Weights of a small contrastive audio-text model: encoder arch transformer.
Rows from block 5 of the audio encoder of a small contrastive audio-text model, named by matrix and row number. Rows with one number belong to one neuron. Each number is 500 + 50 x the weight over its row's rms, rounded and kept within 0 to 999. All counts start at 0. Numbers have three digits each.
After each neuron's rows are labels from the 100 clips, of 14848, where the neuron reaches its highest value: "top examples" is what is common among them; "loudest" is the band of the loudest frequency at the time of the peak. Only what is clearly more common there than usual is listed. The data: short read English sentences (LibriTTS-R).
# fc1: MLP up (encoder.blocks.5.mlp.fc1.weight, 768x192), inputs 64-127
# fc2: MLP down (encoder.blocks.5.mlp.fc2.weight, 192x768, transposed), outputs 64-127

fc1.508:488539484508587532532531489534423478516514541496533564586393440610488476617512453532577527557522485495555453519497492522531422485514466553551474449515506516528507483470571470615502526513390580
fc2.508:448502504472482534516497458440501458486433437535499502381509615592478564502585599496464505535423488484536534455531555432501504594506470527592513568410453532511476472477423501507526544522531424
top examples: the word "said"
loudest: 250 to 500 Hz

fc1.167:597500452463505454412678473542481486460462495576478519471474490527619471506474497482496554424514486624562504462559521557494432485420464580584526544590433594487530591553456517464496430476500540
fc2.167:540530506477597544532617413429512448474530436511435567520430420554541595523422413496515412534533493567510578476490487421431492496522459548497497474518592458505533485506546531393516537402491494
top examples: the word "it"; the word "is"; the word "was"
loudest: 250 to 500 Hz

fc1.736:525520517468497508581598576529450525465516541497532516475461456561534565489614585541502483482433532523543462491549438517512423482468498507499497393427559547553498464517515495498557470536490414
fc2.736:404457595501550541490504487504491400496464537436402500481541476560503567577475405440549563499544491521525463547504504489538496505580509550501500481502490496492595585520475506524557508577534423
top examples: the word "it"
loudest: 250 to 500 Hz

fc1.337:506454489539491507491469434506505469571470458513510524512488509499485511492423551503573470545447475520543424552501492463449507564388542456564484489486559465533467531549485485593464476485548495
fc2.337:534515490529479556509419474523444563463517457532510511483595463497464468479386510507438513529536522498494466574582549426471590622546471492427585536462421478403502543477408482537390504506501464
top examples: voice: male
loudest: 2000 to 4000 Hz

fc1.425:517501494577539464396503412467481598527517638578490626627478471483524522461525477521443478490534402475528558483482489504517633523520582511509559451517520434470422477491378545487531539531505534
fc2.425:444409434578501472527540442500489591620586307467495475461465464546417497549538534469528581513475522618581583504603488561500456559504501440504510512443513500536516503529473457594518525482534472
top examples: voice: male; the word "i"
loudest: 500 to 1000 Hz

fc1.218:475470486486526453499451481436505497516528418465524506527461470597415573547534558555502428610479532569512459506465515464548410497509465472548508448602500460573500470513509471545429540515490592
fc2.218:480506502530600553415563548484448548477441567554498483548518547367418508496469474513582560446499565560553566480633524591482447423517568456426602478499551555487492528480503518559505501533524510
top examples: the word "what"
loudest: 250 to 500 Hz

fc1.58:481509481457514501539452445480614507513493507438502600554575530502588552550549502530471433527386491499416572549460568461503438473446439550460535445552497495494489482560564507497495512497445527
fc2.58:499529536521581516429414587456541516495504488627505547500467502609423488489482447523497517553460555542554588430494492508569387497472511490510459537561528458487513472478557513525529496497535403
top examples: the word "you"
loudest: 250 to 500 Hz

fc1.671:513433506480568502445480529618499523542493505574534498464555553544503488403604524374372500456563517544532528492498569473554539441545610559546422487582512484506441479501540505588537500530471561
fc2.671:516539487480453489531551529469518381407500394397481513568499499566493477515526570549451459528473522506525589490492463544553523389483549635503503484448530456520472536456522513495435497449535562
top examples: voice: male
loudest: 4000 to 8000 Hz

fc1.656:512496467572509560515482576515458500564507570508589481493545494555497430528523429524495393569611545604531519461502509446544581573493504529527451480547506448355429488456478569560501496517537521
fc2.656:524507503517482482492461533584542472438456515495466414480541501491537426503514509511496546472606507489367396472506525473483499483455490452504486573563564558564573606525584507593534371466448453
top examples: the word "for"
loudest: 250 to 500 Hz

fc1.513:472476480527490501480542489498514467503427452535497507555412512557512487482483499446491591468432505519424418476501601533494444574480514475494480562516546482426476509488510475510422457569489454
fc2.513:507588544439532421491448543541489521495508526480356576545500493482535488534528492480522524529455518571535403466403467472455481484451516475517396577398506562461559590540507533501479582547497479
top examples: the word "to"
loudest: 4000 to 8000 Hz

fc1.43:473522464398505511364536404483484463480574532506513500354560527536536545513515478498445585457451485459483552493492509530478530544610418486444334531586445531623514411550447473614502572499494554
fc2.43:503556418524666570536477565508529479488498434415565502449514547515555558559506515512492504530516446341501466484575484513567456401548496570515562491455552506465482390416464592518561560437425479
top examples: the word "said"
loudest: 4000 to 8000 Hz

fc1.707:438531526514606544451485478619456445524500536479484480372512479500522547537455407541498476501453524490492522545444504502521499562539398489514410515454465517536487505514414520547560490451531481
fc2.707:497480554517457577498470477413638498495466555487542471562428487558443484472505622437375426495443573515456548490545558523551502459533504523453547518431503520437378481424566447499481518629446511
top examples: the word "said"
loudest: 250 to 500 Hz

fc1.487:443446480492464521478569529564450531556414450551611541464567449598498491505419707495544497495559519496486453473535450519462521453478568496602393507488442531435481553493428511562525575527445497
fc2.487:501555533405471599535467527460547511527490360504523471493397453573528462546512444448478387446555502478522400469492517571472504529467502563551419532457484538448525476450482541634487553576420545
top examples: the word "to"
loudest: 4000 to 8000 Hz

fc1.188:486496518592599504489496463505541405489561549470519371479380582543529522600434539544425507490489504510524598524537481467450459597516540499408480547554495502465420549417426463557539564517508411
fc2.188:516540475424491538507450525456482478458547501638497501370393446468571536427462485500521510593394484474521508474497584389558486490510538518475504510498381442471384465454559439602484460536523527
top examples: the word "said"
loudest: 250 to 500 Hz; 500 to 1000 Hz

fc1.495:508492483594520545431616366461437563495394481471474502445444473481566477535553491587494507491467554451443436562474449524594431459471498524488497537571472530561503534528515453522508497505513460
fc2.495:506471553569493445481459465533548460496521498508453572427465495502500501472505564565472512435448479579550453482461562406453495452460544460526500523502433636481515512533570512619432448429445507
top examples: the word "be"
loudest: 250 to 500 Hz

fc1.709:377598443530508626446406470536552515517493567514424510493490500501437562503465544449527506492440557463448510639597484610506532551483509604374459502470543504534539431549436512502483492464498498
fc2.709:505479495499540492441523505455533491527486512461502454534414625468475431551491515496519545470466487449481536514616533486373502485490417530507502514438489505452510527512409477496508538546577563
top examples: the word "the"
loudest: 2000 to 4000 Hz

fc1.742:483597476464540511451461438450485457522522443490471526464500511514459488470570345534463426454475444492508412567470522502426491524494481349559445505453471473591635500451489566459530476436520506
fc2.742:489443524417486473374508484532545497474488515466593407504521556609470416536421504512545409451528405431508524506455519485502510539522590533480580411439513564413457502437526501506500483536460558
top examples: the word "to"
loudest: 250 to 500 Hz

fc1.602:480428486438541482564432502472500482494563425472523483436516538488495518510493482348517513492504496538452480638507527480510528464496476460592532513472516505522511501481511521614512516501478550
fc2.602:457552496459509563508503499557518512505527476466540554499533486593553541438592542512492496539479521526406449463500500508507520482460478516506588499499403582478482444500505479473548511499626510
top examples: the word "i"
loudest: 500 to 1000 Hz

fc1.162:362555508489606504498519463509517542468509549483458625514529466489519460434492384531547474590530526571454429526413490521487473471521500447583524479473524511456420491482562500641506417507466557
fc2.162:448488509499535577526503538455463506533536511487505512489470548510478571443521545434578389547469532387461480511452490443495550631465498464494369523486475524432551576517511475551500570495495520
top examples: the word "to"
loudest: 250 to 500 Hz

fc1.161:494609512485439492496467592462475480453455504510552596435446461509477478492526498477527529499444512538438478512374481539467574480521496449458470462519522401406553414515476442550380464563585534
fc2.161:428595414420541551480574525494487505469520472591491504471497541471522556495519531521588502524520510531483537478560487460513468471564529551479595512525498503486500525521455502491421604528637458
top examples: the word "what"; the word "was"
loudest: 250 to 500 Hz; 500 to 1000 Hz

fc1.151:485507478415549499431499577492473486565529463567500504527500560536511535473506351494469521523515451485512521512442505445439519487411482532562523594431474438525431492447498519532461600555495463
fc2.151:485518470514444486523448505480543550447578453396585571530448544511477532488479509493487502515429406504518543557568474582637478528502392490422499481506453473547559520493507549504490514568497542
top examples: the word "you"
loudest: 250 to 500 Hz

fc1.315:475568551509508479483475526503524461492503507473524447557452509522528540497497387484489464506506498492509496478606521534601618498391487496518589488514522491437566497465496433492534458523430504
fc2.315:525556489478502454480538493478495517439541580568497521425533534430559531463546446372505435443528494480438482570415545519503491465466476547491449450520500510552427422571461459584591530584451461
top examples: the word "was"
loudest: 250 to 500 Hz

fc1.362:428462510458520427454472473503447519574578484504500467413499460572497526477605419408426479553451553419564522538540436449531502563542504421512535499399439430572414499519524524481471558555558460
fc2.362:530503481509530458651443600517495554473568481497503532493484510511483344515503498520595486538529491459472442495534496541461510524481465513472570554543528511499547546474436530507428491504523438
top examples: the word "my"
loudest: 500 to 1000 Hz

fc1.139:423520519550457539610456507515465594523524571532444542617600411464519502493519424467484479455531449542562494518510556542589440501527469492478572455493502445434500530535557485499502507525552497
fc2.139:548527549322481502567525497495488442519478525468504489526542470398502615510437495535581400495491507516636514459462489433515504593491534507432496510475538508436525502536495520394453419512559496
top examples: the word "how"
loudest: 1000 to 2000 Hz

fc1.591:469505635531508465500470446432490473427480490480528542469518536452486578571477492497570501499526442497507546477540511543464540433435483496443449432455515561554518486539531518530485479579467504
fc2.591:596583515524493527512484422391413511567511512527456474580544508441495515518484548569514469453499508470516535432474525505523580416510519460508550527516472499559513524364505476401504433652501531
top examples: the word "not"
loudest: 500 to 1000 Hz

fc1.298:501491565501548449475551571498536551482456479504482365493540566512511528504522580504488453561495463493507520431443506426456502504439467527487527525671450491494469480566566524475473467375467466
fc2.298:499539490607550494506465552488534535492479478473512480531520487494495434484485434564518537476487568432478500529506573587502504499446557520544509426534474559500510479475468575660483397577544476
top examples: the word "for"
loudest: 4000 to 8000 Hz

fc1.550:418446529517569481476575544434547430448567538483572463475531527501479534470537497553477502506631556533590498579464466455526564472469474494504509529459516550478493500478491548494542539530436473
fc2.550:500550544520491512494492439584507549439509501513611536551465520505551540502520589432431533421542539469448567460494456518546534491381499523534425552507464646565415565417610477590546489456542506
top examples: voice: male
loudest: 250 to 500 Hz

fc1.267:518474614482525592497523470578462455551555542425548471519505489499487561506430421451514511581480514571473510395511566645499481478484504518489507484514502382468537462447498571505492513498544437
fc2.267:519473441469531477500477500525555588471483555512456598496478490433470483520489556480479487568487521564490479499495517448517517546556476493520504656518489504491512636505584572427562565441513490
top examples: the word "my"
loudest: 500 to 1000 Hz

fc1.365:491551519496519508460528502401454493570464493500409435491516588491475492513485531548562431440488527515504459447551497524586459480464503453469545510521582446444410556469562539452484502479391556
fc2.365:490530504498565564361530439572458547509574499494474509494643539493502496571488576475430516579413473532520556561526487575429544499549501491458460492534506521508483417571469504561557489476504585
top examples: the word "be"; the word "to"
loudest: 250 to 500 Hz

fc1.610:457446550462542583525558476575526450465522497593541460507455453496501514479486488488476525487520408564530536545563476449532482439401594529509571499539592460525495516377555495530445539548577419
fc2.610:495504591499481563495520562474594423483540527472622467501496565561490560544457459553476500432430475622340574515473576557472506508480484494486537505502494483572472528485456439471502541502537507
top examples: the word "said"
loudest: 500 to 1000 Hz

fc1.231:488549569547475464512486512509435494516436489580479483489529494488502488553430528454462512485462455502507481501610414514521527540476536501516525498405469522432492511488491429449485608472580505
fc2.231:611571461554441452534452537407481538455523425526497523493472416497668504405597513438480572393500488489571520513486572579536483516529563511511514443507534498562483531571495500477522498500498529
top examples: the word "is"; the word "his"
loudest: 250 to 500 Hz

fc1.244:446461578527412485468577480474422521493484566460576504518497514543511539476422510471514533519490528448437498504487543613538491500535492505544477469450529478543452510572390434481520404442499540
fc2.244:385514475462494617469513498521513487608406458514499545510454520447517559527539566500502517362538422483502416501560440453510549413457484423533429479447532468437483496403582563461526652552542453
top examples: the word "she"
loudest: 250 to 500 Hz

fc1.226:513519535504494491502432448432470504425519411502545435514468523486510586507533516487537473483591584508489523430518533576517488536491533459478576309519493509468464513442473490498511542599506480
fc2.226:465510511499515473495436493482454509518470551497422501454537495395484490484463496480487579516561563550439531506435518558609535391549424531500635636487405506512526358406429468494488494466543503
top examples: the word "not"
loudest: 500 to 1000 Hz

fc1.713:427547532501521538422510461451542477493449433477470520454566466582490476614569401520533586526530581480407511580425540468480427569473401499569520543557568453581650515493465460511511504525559663
fc2.713:405517472475486445526560495411467493498456558478559517498478542564456445487468470360465454409425497504528473440551533487485493571489538533472466539503466570436475398536502483566439440540479454
top examples: the word "you"
loudest: 250 to 500 Hz

fc1.408:510495513502562476544669509489558438485508501505532526419495452586525511581503515407496510515530563632509501486527497529473487413523495523487300423468489552473405463508588508548547462468579566
fc2.408:526523475450506565472457517544457410535477437510519440466484437621457550530572487455504469382504531616450577516588430542554455498498440546506485505507538572516421521490485490429449481505528526
top examples: the word "it"; the word "is"
loudest: 250 to 500 Hz

fc1.361:469537466527480466407522518498562510489538584424575469599505429524464545543674531447435530500532539518601477500526518533516497496489524534485497396516447504489458500516518474506463548572525446
fc2.361:462580584516508498523514549494457462526484500570544564582496425523477552436458518534528549445584523462453479491564525514559549552492461455487440491435536530478590483521557475532506518539561465
top examples: the word "not"
loudest: 500 to 1000 Hz

fc1.292:476437434526519495510480533420471509495446429505544585510579476486476558474496483597440462455504554501531508435480462567488417531554429500538517445557538383463519516493495422542392529537533529
fc2.292:524558442459389484492448471480515461502433454508463527424489495441464487500540469510546500478466446614556562491534431507474466519465396524438590496535538497492508521497433455491339517461551498
top examples: the word "what"
loudest: 250 to 500 Hz

fc1.342:478485517480503613593461539469525469449361509443468500473500492401558584495549482507484603512417505548498369430532553482574590504535461548541542435586425514455576559560506547513525494524474503
fc2.342:490418498443447596548505504506446579533478442456550390549508598492432429463507491532613530563568478583472473509480498514498487522552505471476503507522491511481459522472596500579596410452394504
top examples: voice: female
loudest: 4000 to 8000 Hz

fc1.56:540513561539513439653526567470504435584482581527500455489505455427450485536379509619496550459513558486490378480499590465555461488509529518540472523509571497539458524551491493564494466586493443
fc2.56:558502502403513432304449471589573497483528498594500472516547593532449472503466570455484443496484549474498479431531593498514505506402476489582593490474378443518457460501441528441584427447585525
top examples: the word "i"
loudest: 250 to 500 Hz

fc1.282:459557395547542532547452508562553489548466356504469608454478525532467533478420587387493513495489548532608538510492491499447461412560440524482503489433500540612462509528446503520515504535541492
fc2.282:504478555557495483509502502484588442510487592534461528501478465498505450521490452554569504507568418462464416394495450480518481494499473565596465470486507536403489574505415424497519414532404455
top examples: the word "the"
loudest: 250 to 500 Hz

fc1.374:409495486518518487423532526495543497314426499422411549487461464527561516516549558534473516497489588480521508508468509403582524469567508511513554449555459593510533424436460492529506483493534550
fc2.374:497459520487560493473629480511470485529478606515431475566485473517546548443446511460523497478646594476563508534445531491543574537577506535574551621523625594483320529506483519508526500588626472
top examples: voice: male
loudest: 250 to 500 Hz

fc1.341:481547469463462524398640488434570453557525577504513505563454601453501459521530542489495518474445498461551433469629495476445492569391486480530464560487402498526501549490502434563510504454543620
fc2.341:579401541484499510494426520526500516535538528496554530495533512474514536563458512437464398522588503501471527507471425511537493484430401491395533435507634499531461546525406507499574503653549449
top examples: the word "she"; the word "see"
loudest: 250 to 500 Hz

fc1.538:428482458504509537566519459529551508567444537451515497503513491634526608505483484557498491391507529464472491497558517537504487534530469457569517592451496462618552477449510569554502491582348508
fc2.538:493517496610512599512526532595456513533500466448569524456536538463557516498416565533479389439501520505440466578438558450454490604482537391465444395543500448466455597438578582500502483411505475
top examples: the word "the"; the word "of"
loudest: 250 to 500 Hz

fc1.510:451466530503513490540500412533487495509465545534483514514471559546514550552567490451460481443548535481531501510550494603499568445425587467493545487503534473560442480463482544496474475476479489
fc2.510:542526472586563477532526480422552462503505509476510539492504528518479490521429542450526482473474395486492498483482491548503497450574518496531416347515509521454444530498461534522410506512540577
top examples: the word "it"; the word "is"; the word "was"
loudest: 250 to 500 Hz

fc1.208:503513411502481531485500504452457520529508483628528493507409484451616483496457474487478467501509458420505577572468507577534533536551566519549568531541496431499491567512481415508469427512473526
fc2.208:471537510497436518434493444555463583501399482481499494469520539439525542477560536461449555530508502537586334534488508467440431526511394494416535493498508506426552540454538477487499605460488482
top examples: the word "said"; the word "he"
loudest: 250 to 500 Hz

fc1.126:453583526552492451600586513510411507435486524468506640548572594478488521601483555477478486492533446551477509434450512370480510556428479478533478488491562505654487457523438546507489562455427534
fc2.126:475545432591474524503520507480490463503497514571495569444527484473608568531673535479484592461503524449458518453524503456367511564550484549491470490466613539502525394554478498498470400585484510
top examples: voice: male; the word "was"
loudest: 4000 to 8000 Hz

fc1.640:505499505523342507559515533474430550513549487504496532492573504518576524499482491475473503420525411446503506453430518519401513473493554528540434418591577538620537515457507518488425450531553582
fc2.640:499498498566527491589468610516519432495545495504499494546528436457516485582493586487529500552539449488444496478605489471517455516503589560582596389491548523554434511552531521500577481534426570
top examples: the word "is"; the word "it"
loudest: 250 to 500 Hz

fc1.607:448508512538507472574508506463535494478500453422480526494549436417418505583525527451589361534500530533519493493576509505534497549417484488630562503519535488558494465505540552513530541558588496
fc2.607:560466459481464435498509562532475466584482506532525448515465442539525424432493447411478536475513429450642582529505518599470566476584458497582414552492417572434586504438502490412477517483502499
top examples: voice: female
loudest: 250 to 500 Hz

fc1.170:405589468454569561511491536463548526495499521530413384492588498474514492416531639479601451514476525535480463478539366489428412479471417446485475507488518521473503494508492485498461549478598523
fc2.170:460459490444617484502561541543488505566503459501518591486492574529408550539576487493518457478516501482513486423474463500509534558417582535495522490544453437472527571537503478508540505461648533
top examples: the word "see"
loudest: 4000 to 8000 Hz

fc1.175:521503435585503497512521517508602606432507445519576499451545416409472484467379476550442493590503507480418500537507565443490554476539600519577500490488509537571480490487471445621540534455565550
fc2.175:499446480555467426528465479478550641622480546460555502495492551474641503496477498514526371516526510532564517515533562501442537436449473449532552485568511502415513468499462443551473488479434458
top examples: the word "yes"; the word "he"
loudest: 250 to 500 Hz

fc1.150:545471481467499573561588498494487527614594420544491545558528620495455485514516571567471513475546634491479479488515500475483586498422402489460543506517507498481496566499546521566480553526542492
fc2.150:501424528530514503547550466560500460473490486519539479430491473531512510508462455488538476478537477519563512573524486477582463513485472600460452505498436512453524419449603525423585491494507523
top examples: the word "not"
loudest: 250 to 500 Hz

fc1.95:470563502506549504599443508571478473455501549443529474496462517577550558511492483490420502510501571519493437490568567566521506657482497418562587452478494519519510468519448452486524569651557533
fc2.95:538346535453478496464551444489486486504550481566484561513535566474524454519555629473501529565467551581543506492430436503606491534503503493467481528483502476510443536447446516657555512568524482
top examples: the word "said"
loudest: 500 to 1000 Hz; 250 to 500 Hz

fc1.601:545603507509467466537557534476493610493512465486422523530511321430553554583414573541538623547514552539475481553533482505461578509456524543528442472513517495485510506427503501456573541481528559
fc2.601:523487538457516520537504574604496486493444471547499477575542471585516483587492450461499507335458445542482548443530500483529478469514536516531435497507472450465525536454512493496520513555495577
top examples: the word "is"
loudest: 250 to 500 Hz

fc1.4:500441596482509540550461463501498469482544583478523511465528506447504654611546494571495496458462453541517537493472491587515515563618489527477522550574508502477531519473570514538494483462566533
fc2.4:495603548477515441487512512385523574518482508564468533552543538473549518534541478522528468552527476495512467527524497518440467452497515452418534480493452573536570572527535519563518450513432576
top examples: voice: male; the word "not"
loudest: 500 to 1000 Hz

fc1.243:443566481524562550484494469476553511547473534519455446529450413476464568438523506504567514561558425418455441538474558443503580476465548468523666483619538490559495489525549467476474537490485430
fc2.243:442411487496624490465573594548508523438550574407528478462569522564462566488442445521528494482577427475538541479503529579545492545519640526446496441513545501531561517470609559408489472494412437
top examples: the word "there"
loudest: 250 to 500 Hz

fc1.46:475536431517554399499592504498505474469498535506499590428507576495537579503496491530479496501539518488451545449496489455426556465511439529521655464444429539496499506561418482545467549481515433
fc2.46:443418569485419522479462466520489463550506511563563562523548429526518462550530507478489448499464504465492519422541526524499547498500464481488430491584601481448532492373611513496439547448481515
top examples: the word "was"
loudest: 4000 to 8000 Hz

fc1.629:471532491551596494476417496492606465443507444444479512483537523554571529562514517592564569530395522458407497486356621514541485529434337465500522517596459492512515442471464538505501451564536604
fc2.629:485604564480460436507462618524482541519540491553594538549536495516489442492514494535381444504428445501531424534524520512376469535484507507501433553484545551481477424514539459546466483477473377
top examples: the word "you"
loudest: 250 to 500 Hz

fc1.38:528488496503520468501481521461455499471530568519489508482520438507520578490510495464498545520472476385458520545472465685570495483502499561494506518493472529406415472496561574432504522555401438
fc2.38:599486495477532454519415486424488590543499481510503577442423509449650487523522624540479507483455481551487474437647502392414506515461404566426564495539518458509487500573475437490474487500503434
top examples: the word "my"
loudest: 250 to 500 Hz; 500 to 1000 Hz

fc1.205:488455510454565398452566402510477460489535512487509671484443508496523573551521501509502529500490512532339480497460504627560507442470543552389463488474515499535545513616547534510499573509497523
fc2.205:494416519588444497497448507475513588613509483411248494524521478438599530456502431488540447497516535529594498494503447580493506482513466484459584513450396502485449462472526483459478557505558451
top examples: the word "my"
loudest: 500 to 1000 Hz

fc1.85:424602488536550527501427511402566474582509602514522451423576488456525526500442501407518483517495523598513596562548492553496498538516471495514440473552525507540486505527497520550504404543474549
fc2.85:497574515512414498541511457498417536535469512426529559602477458470550550539445524568479549490482491549452532368400466571454482515499469502512494571546414505516619522396515507462369620525492549
top examples: the word "was"
loudest: 250 to 500 Hz

fc1.215:482450508517539483503506552467536508480471478511603504487572530544562622557403488558488486422473464510467586640531496488509545455461485466554514500591523498481468460484550521563512439487517506
fc2.215:491575482487507443529481480592504513452528501479545522562451476376524477550536551512503573548499523517580473470410537552442443463483518489521544506473490559508495622502491490488461507412598569
top examples: the word "for"
loudest: 4000 to 8000 Hz

fc1.290:525503464487538531516586627514509470438488468486538516529485572520561535485474502382584436495464506483556503439491306485474509572420565486470500425457490527455551463570420467440516461482560514
fc2.290:464478487499463518448462446585531525569493507497487464474517517520465520530600478492604538502508533480393445536545593489540546407419511424487450581544574527489417459489492456538545564467508444
top examples: the word "see"
loudest: 4000 to 8000 Hz

fc1.96:488558522479602543505596520592481476535435583461504502496483519498463580515518411530481487493530501488510485446578507561473430450435428588649535412488425541449452434487593474533495502587549422
fc2.96:465450506499409476496441550444488487529477464593474484425570408468539448484513457327567476453509442535521493534446517523505504571509488513420540545480532472414514466455435508579463497597459556
top examples: the word "is"
loudest: 250 to 500 Hz

fc1.449:449512504534546491547431493449456443438499443508363510497642553474562529560507515479567500493480467501474600567476419493505476452427523428538465577583560521435521554443553566460516524495514531
fc2.449:546486457494459533498627491482571545549542557502540502470541427460501527544502429511516475587487574508582474471517559541421539487501578558527590462512494554528514506506557542510549503383520502
top examples: the word "for"
loudest: 1000 to 2000 Hz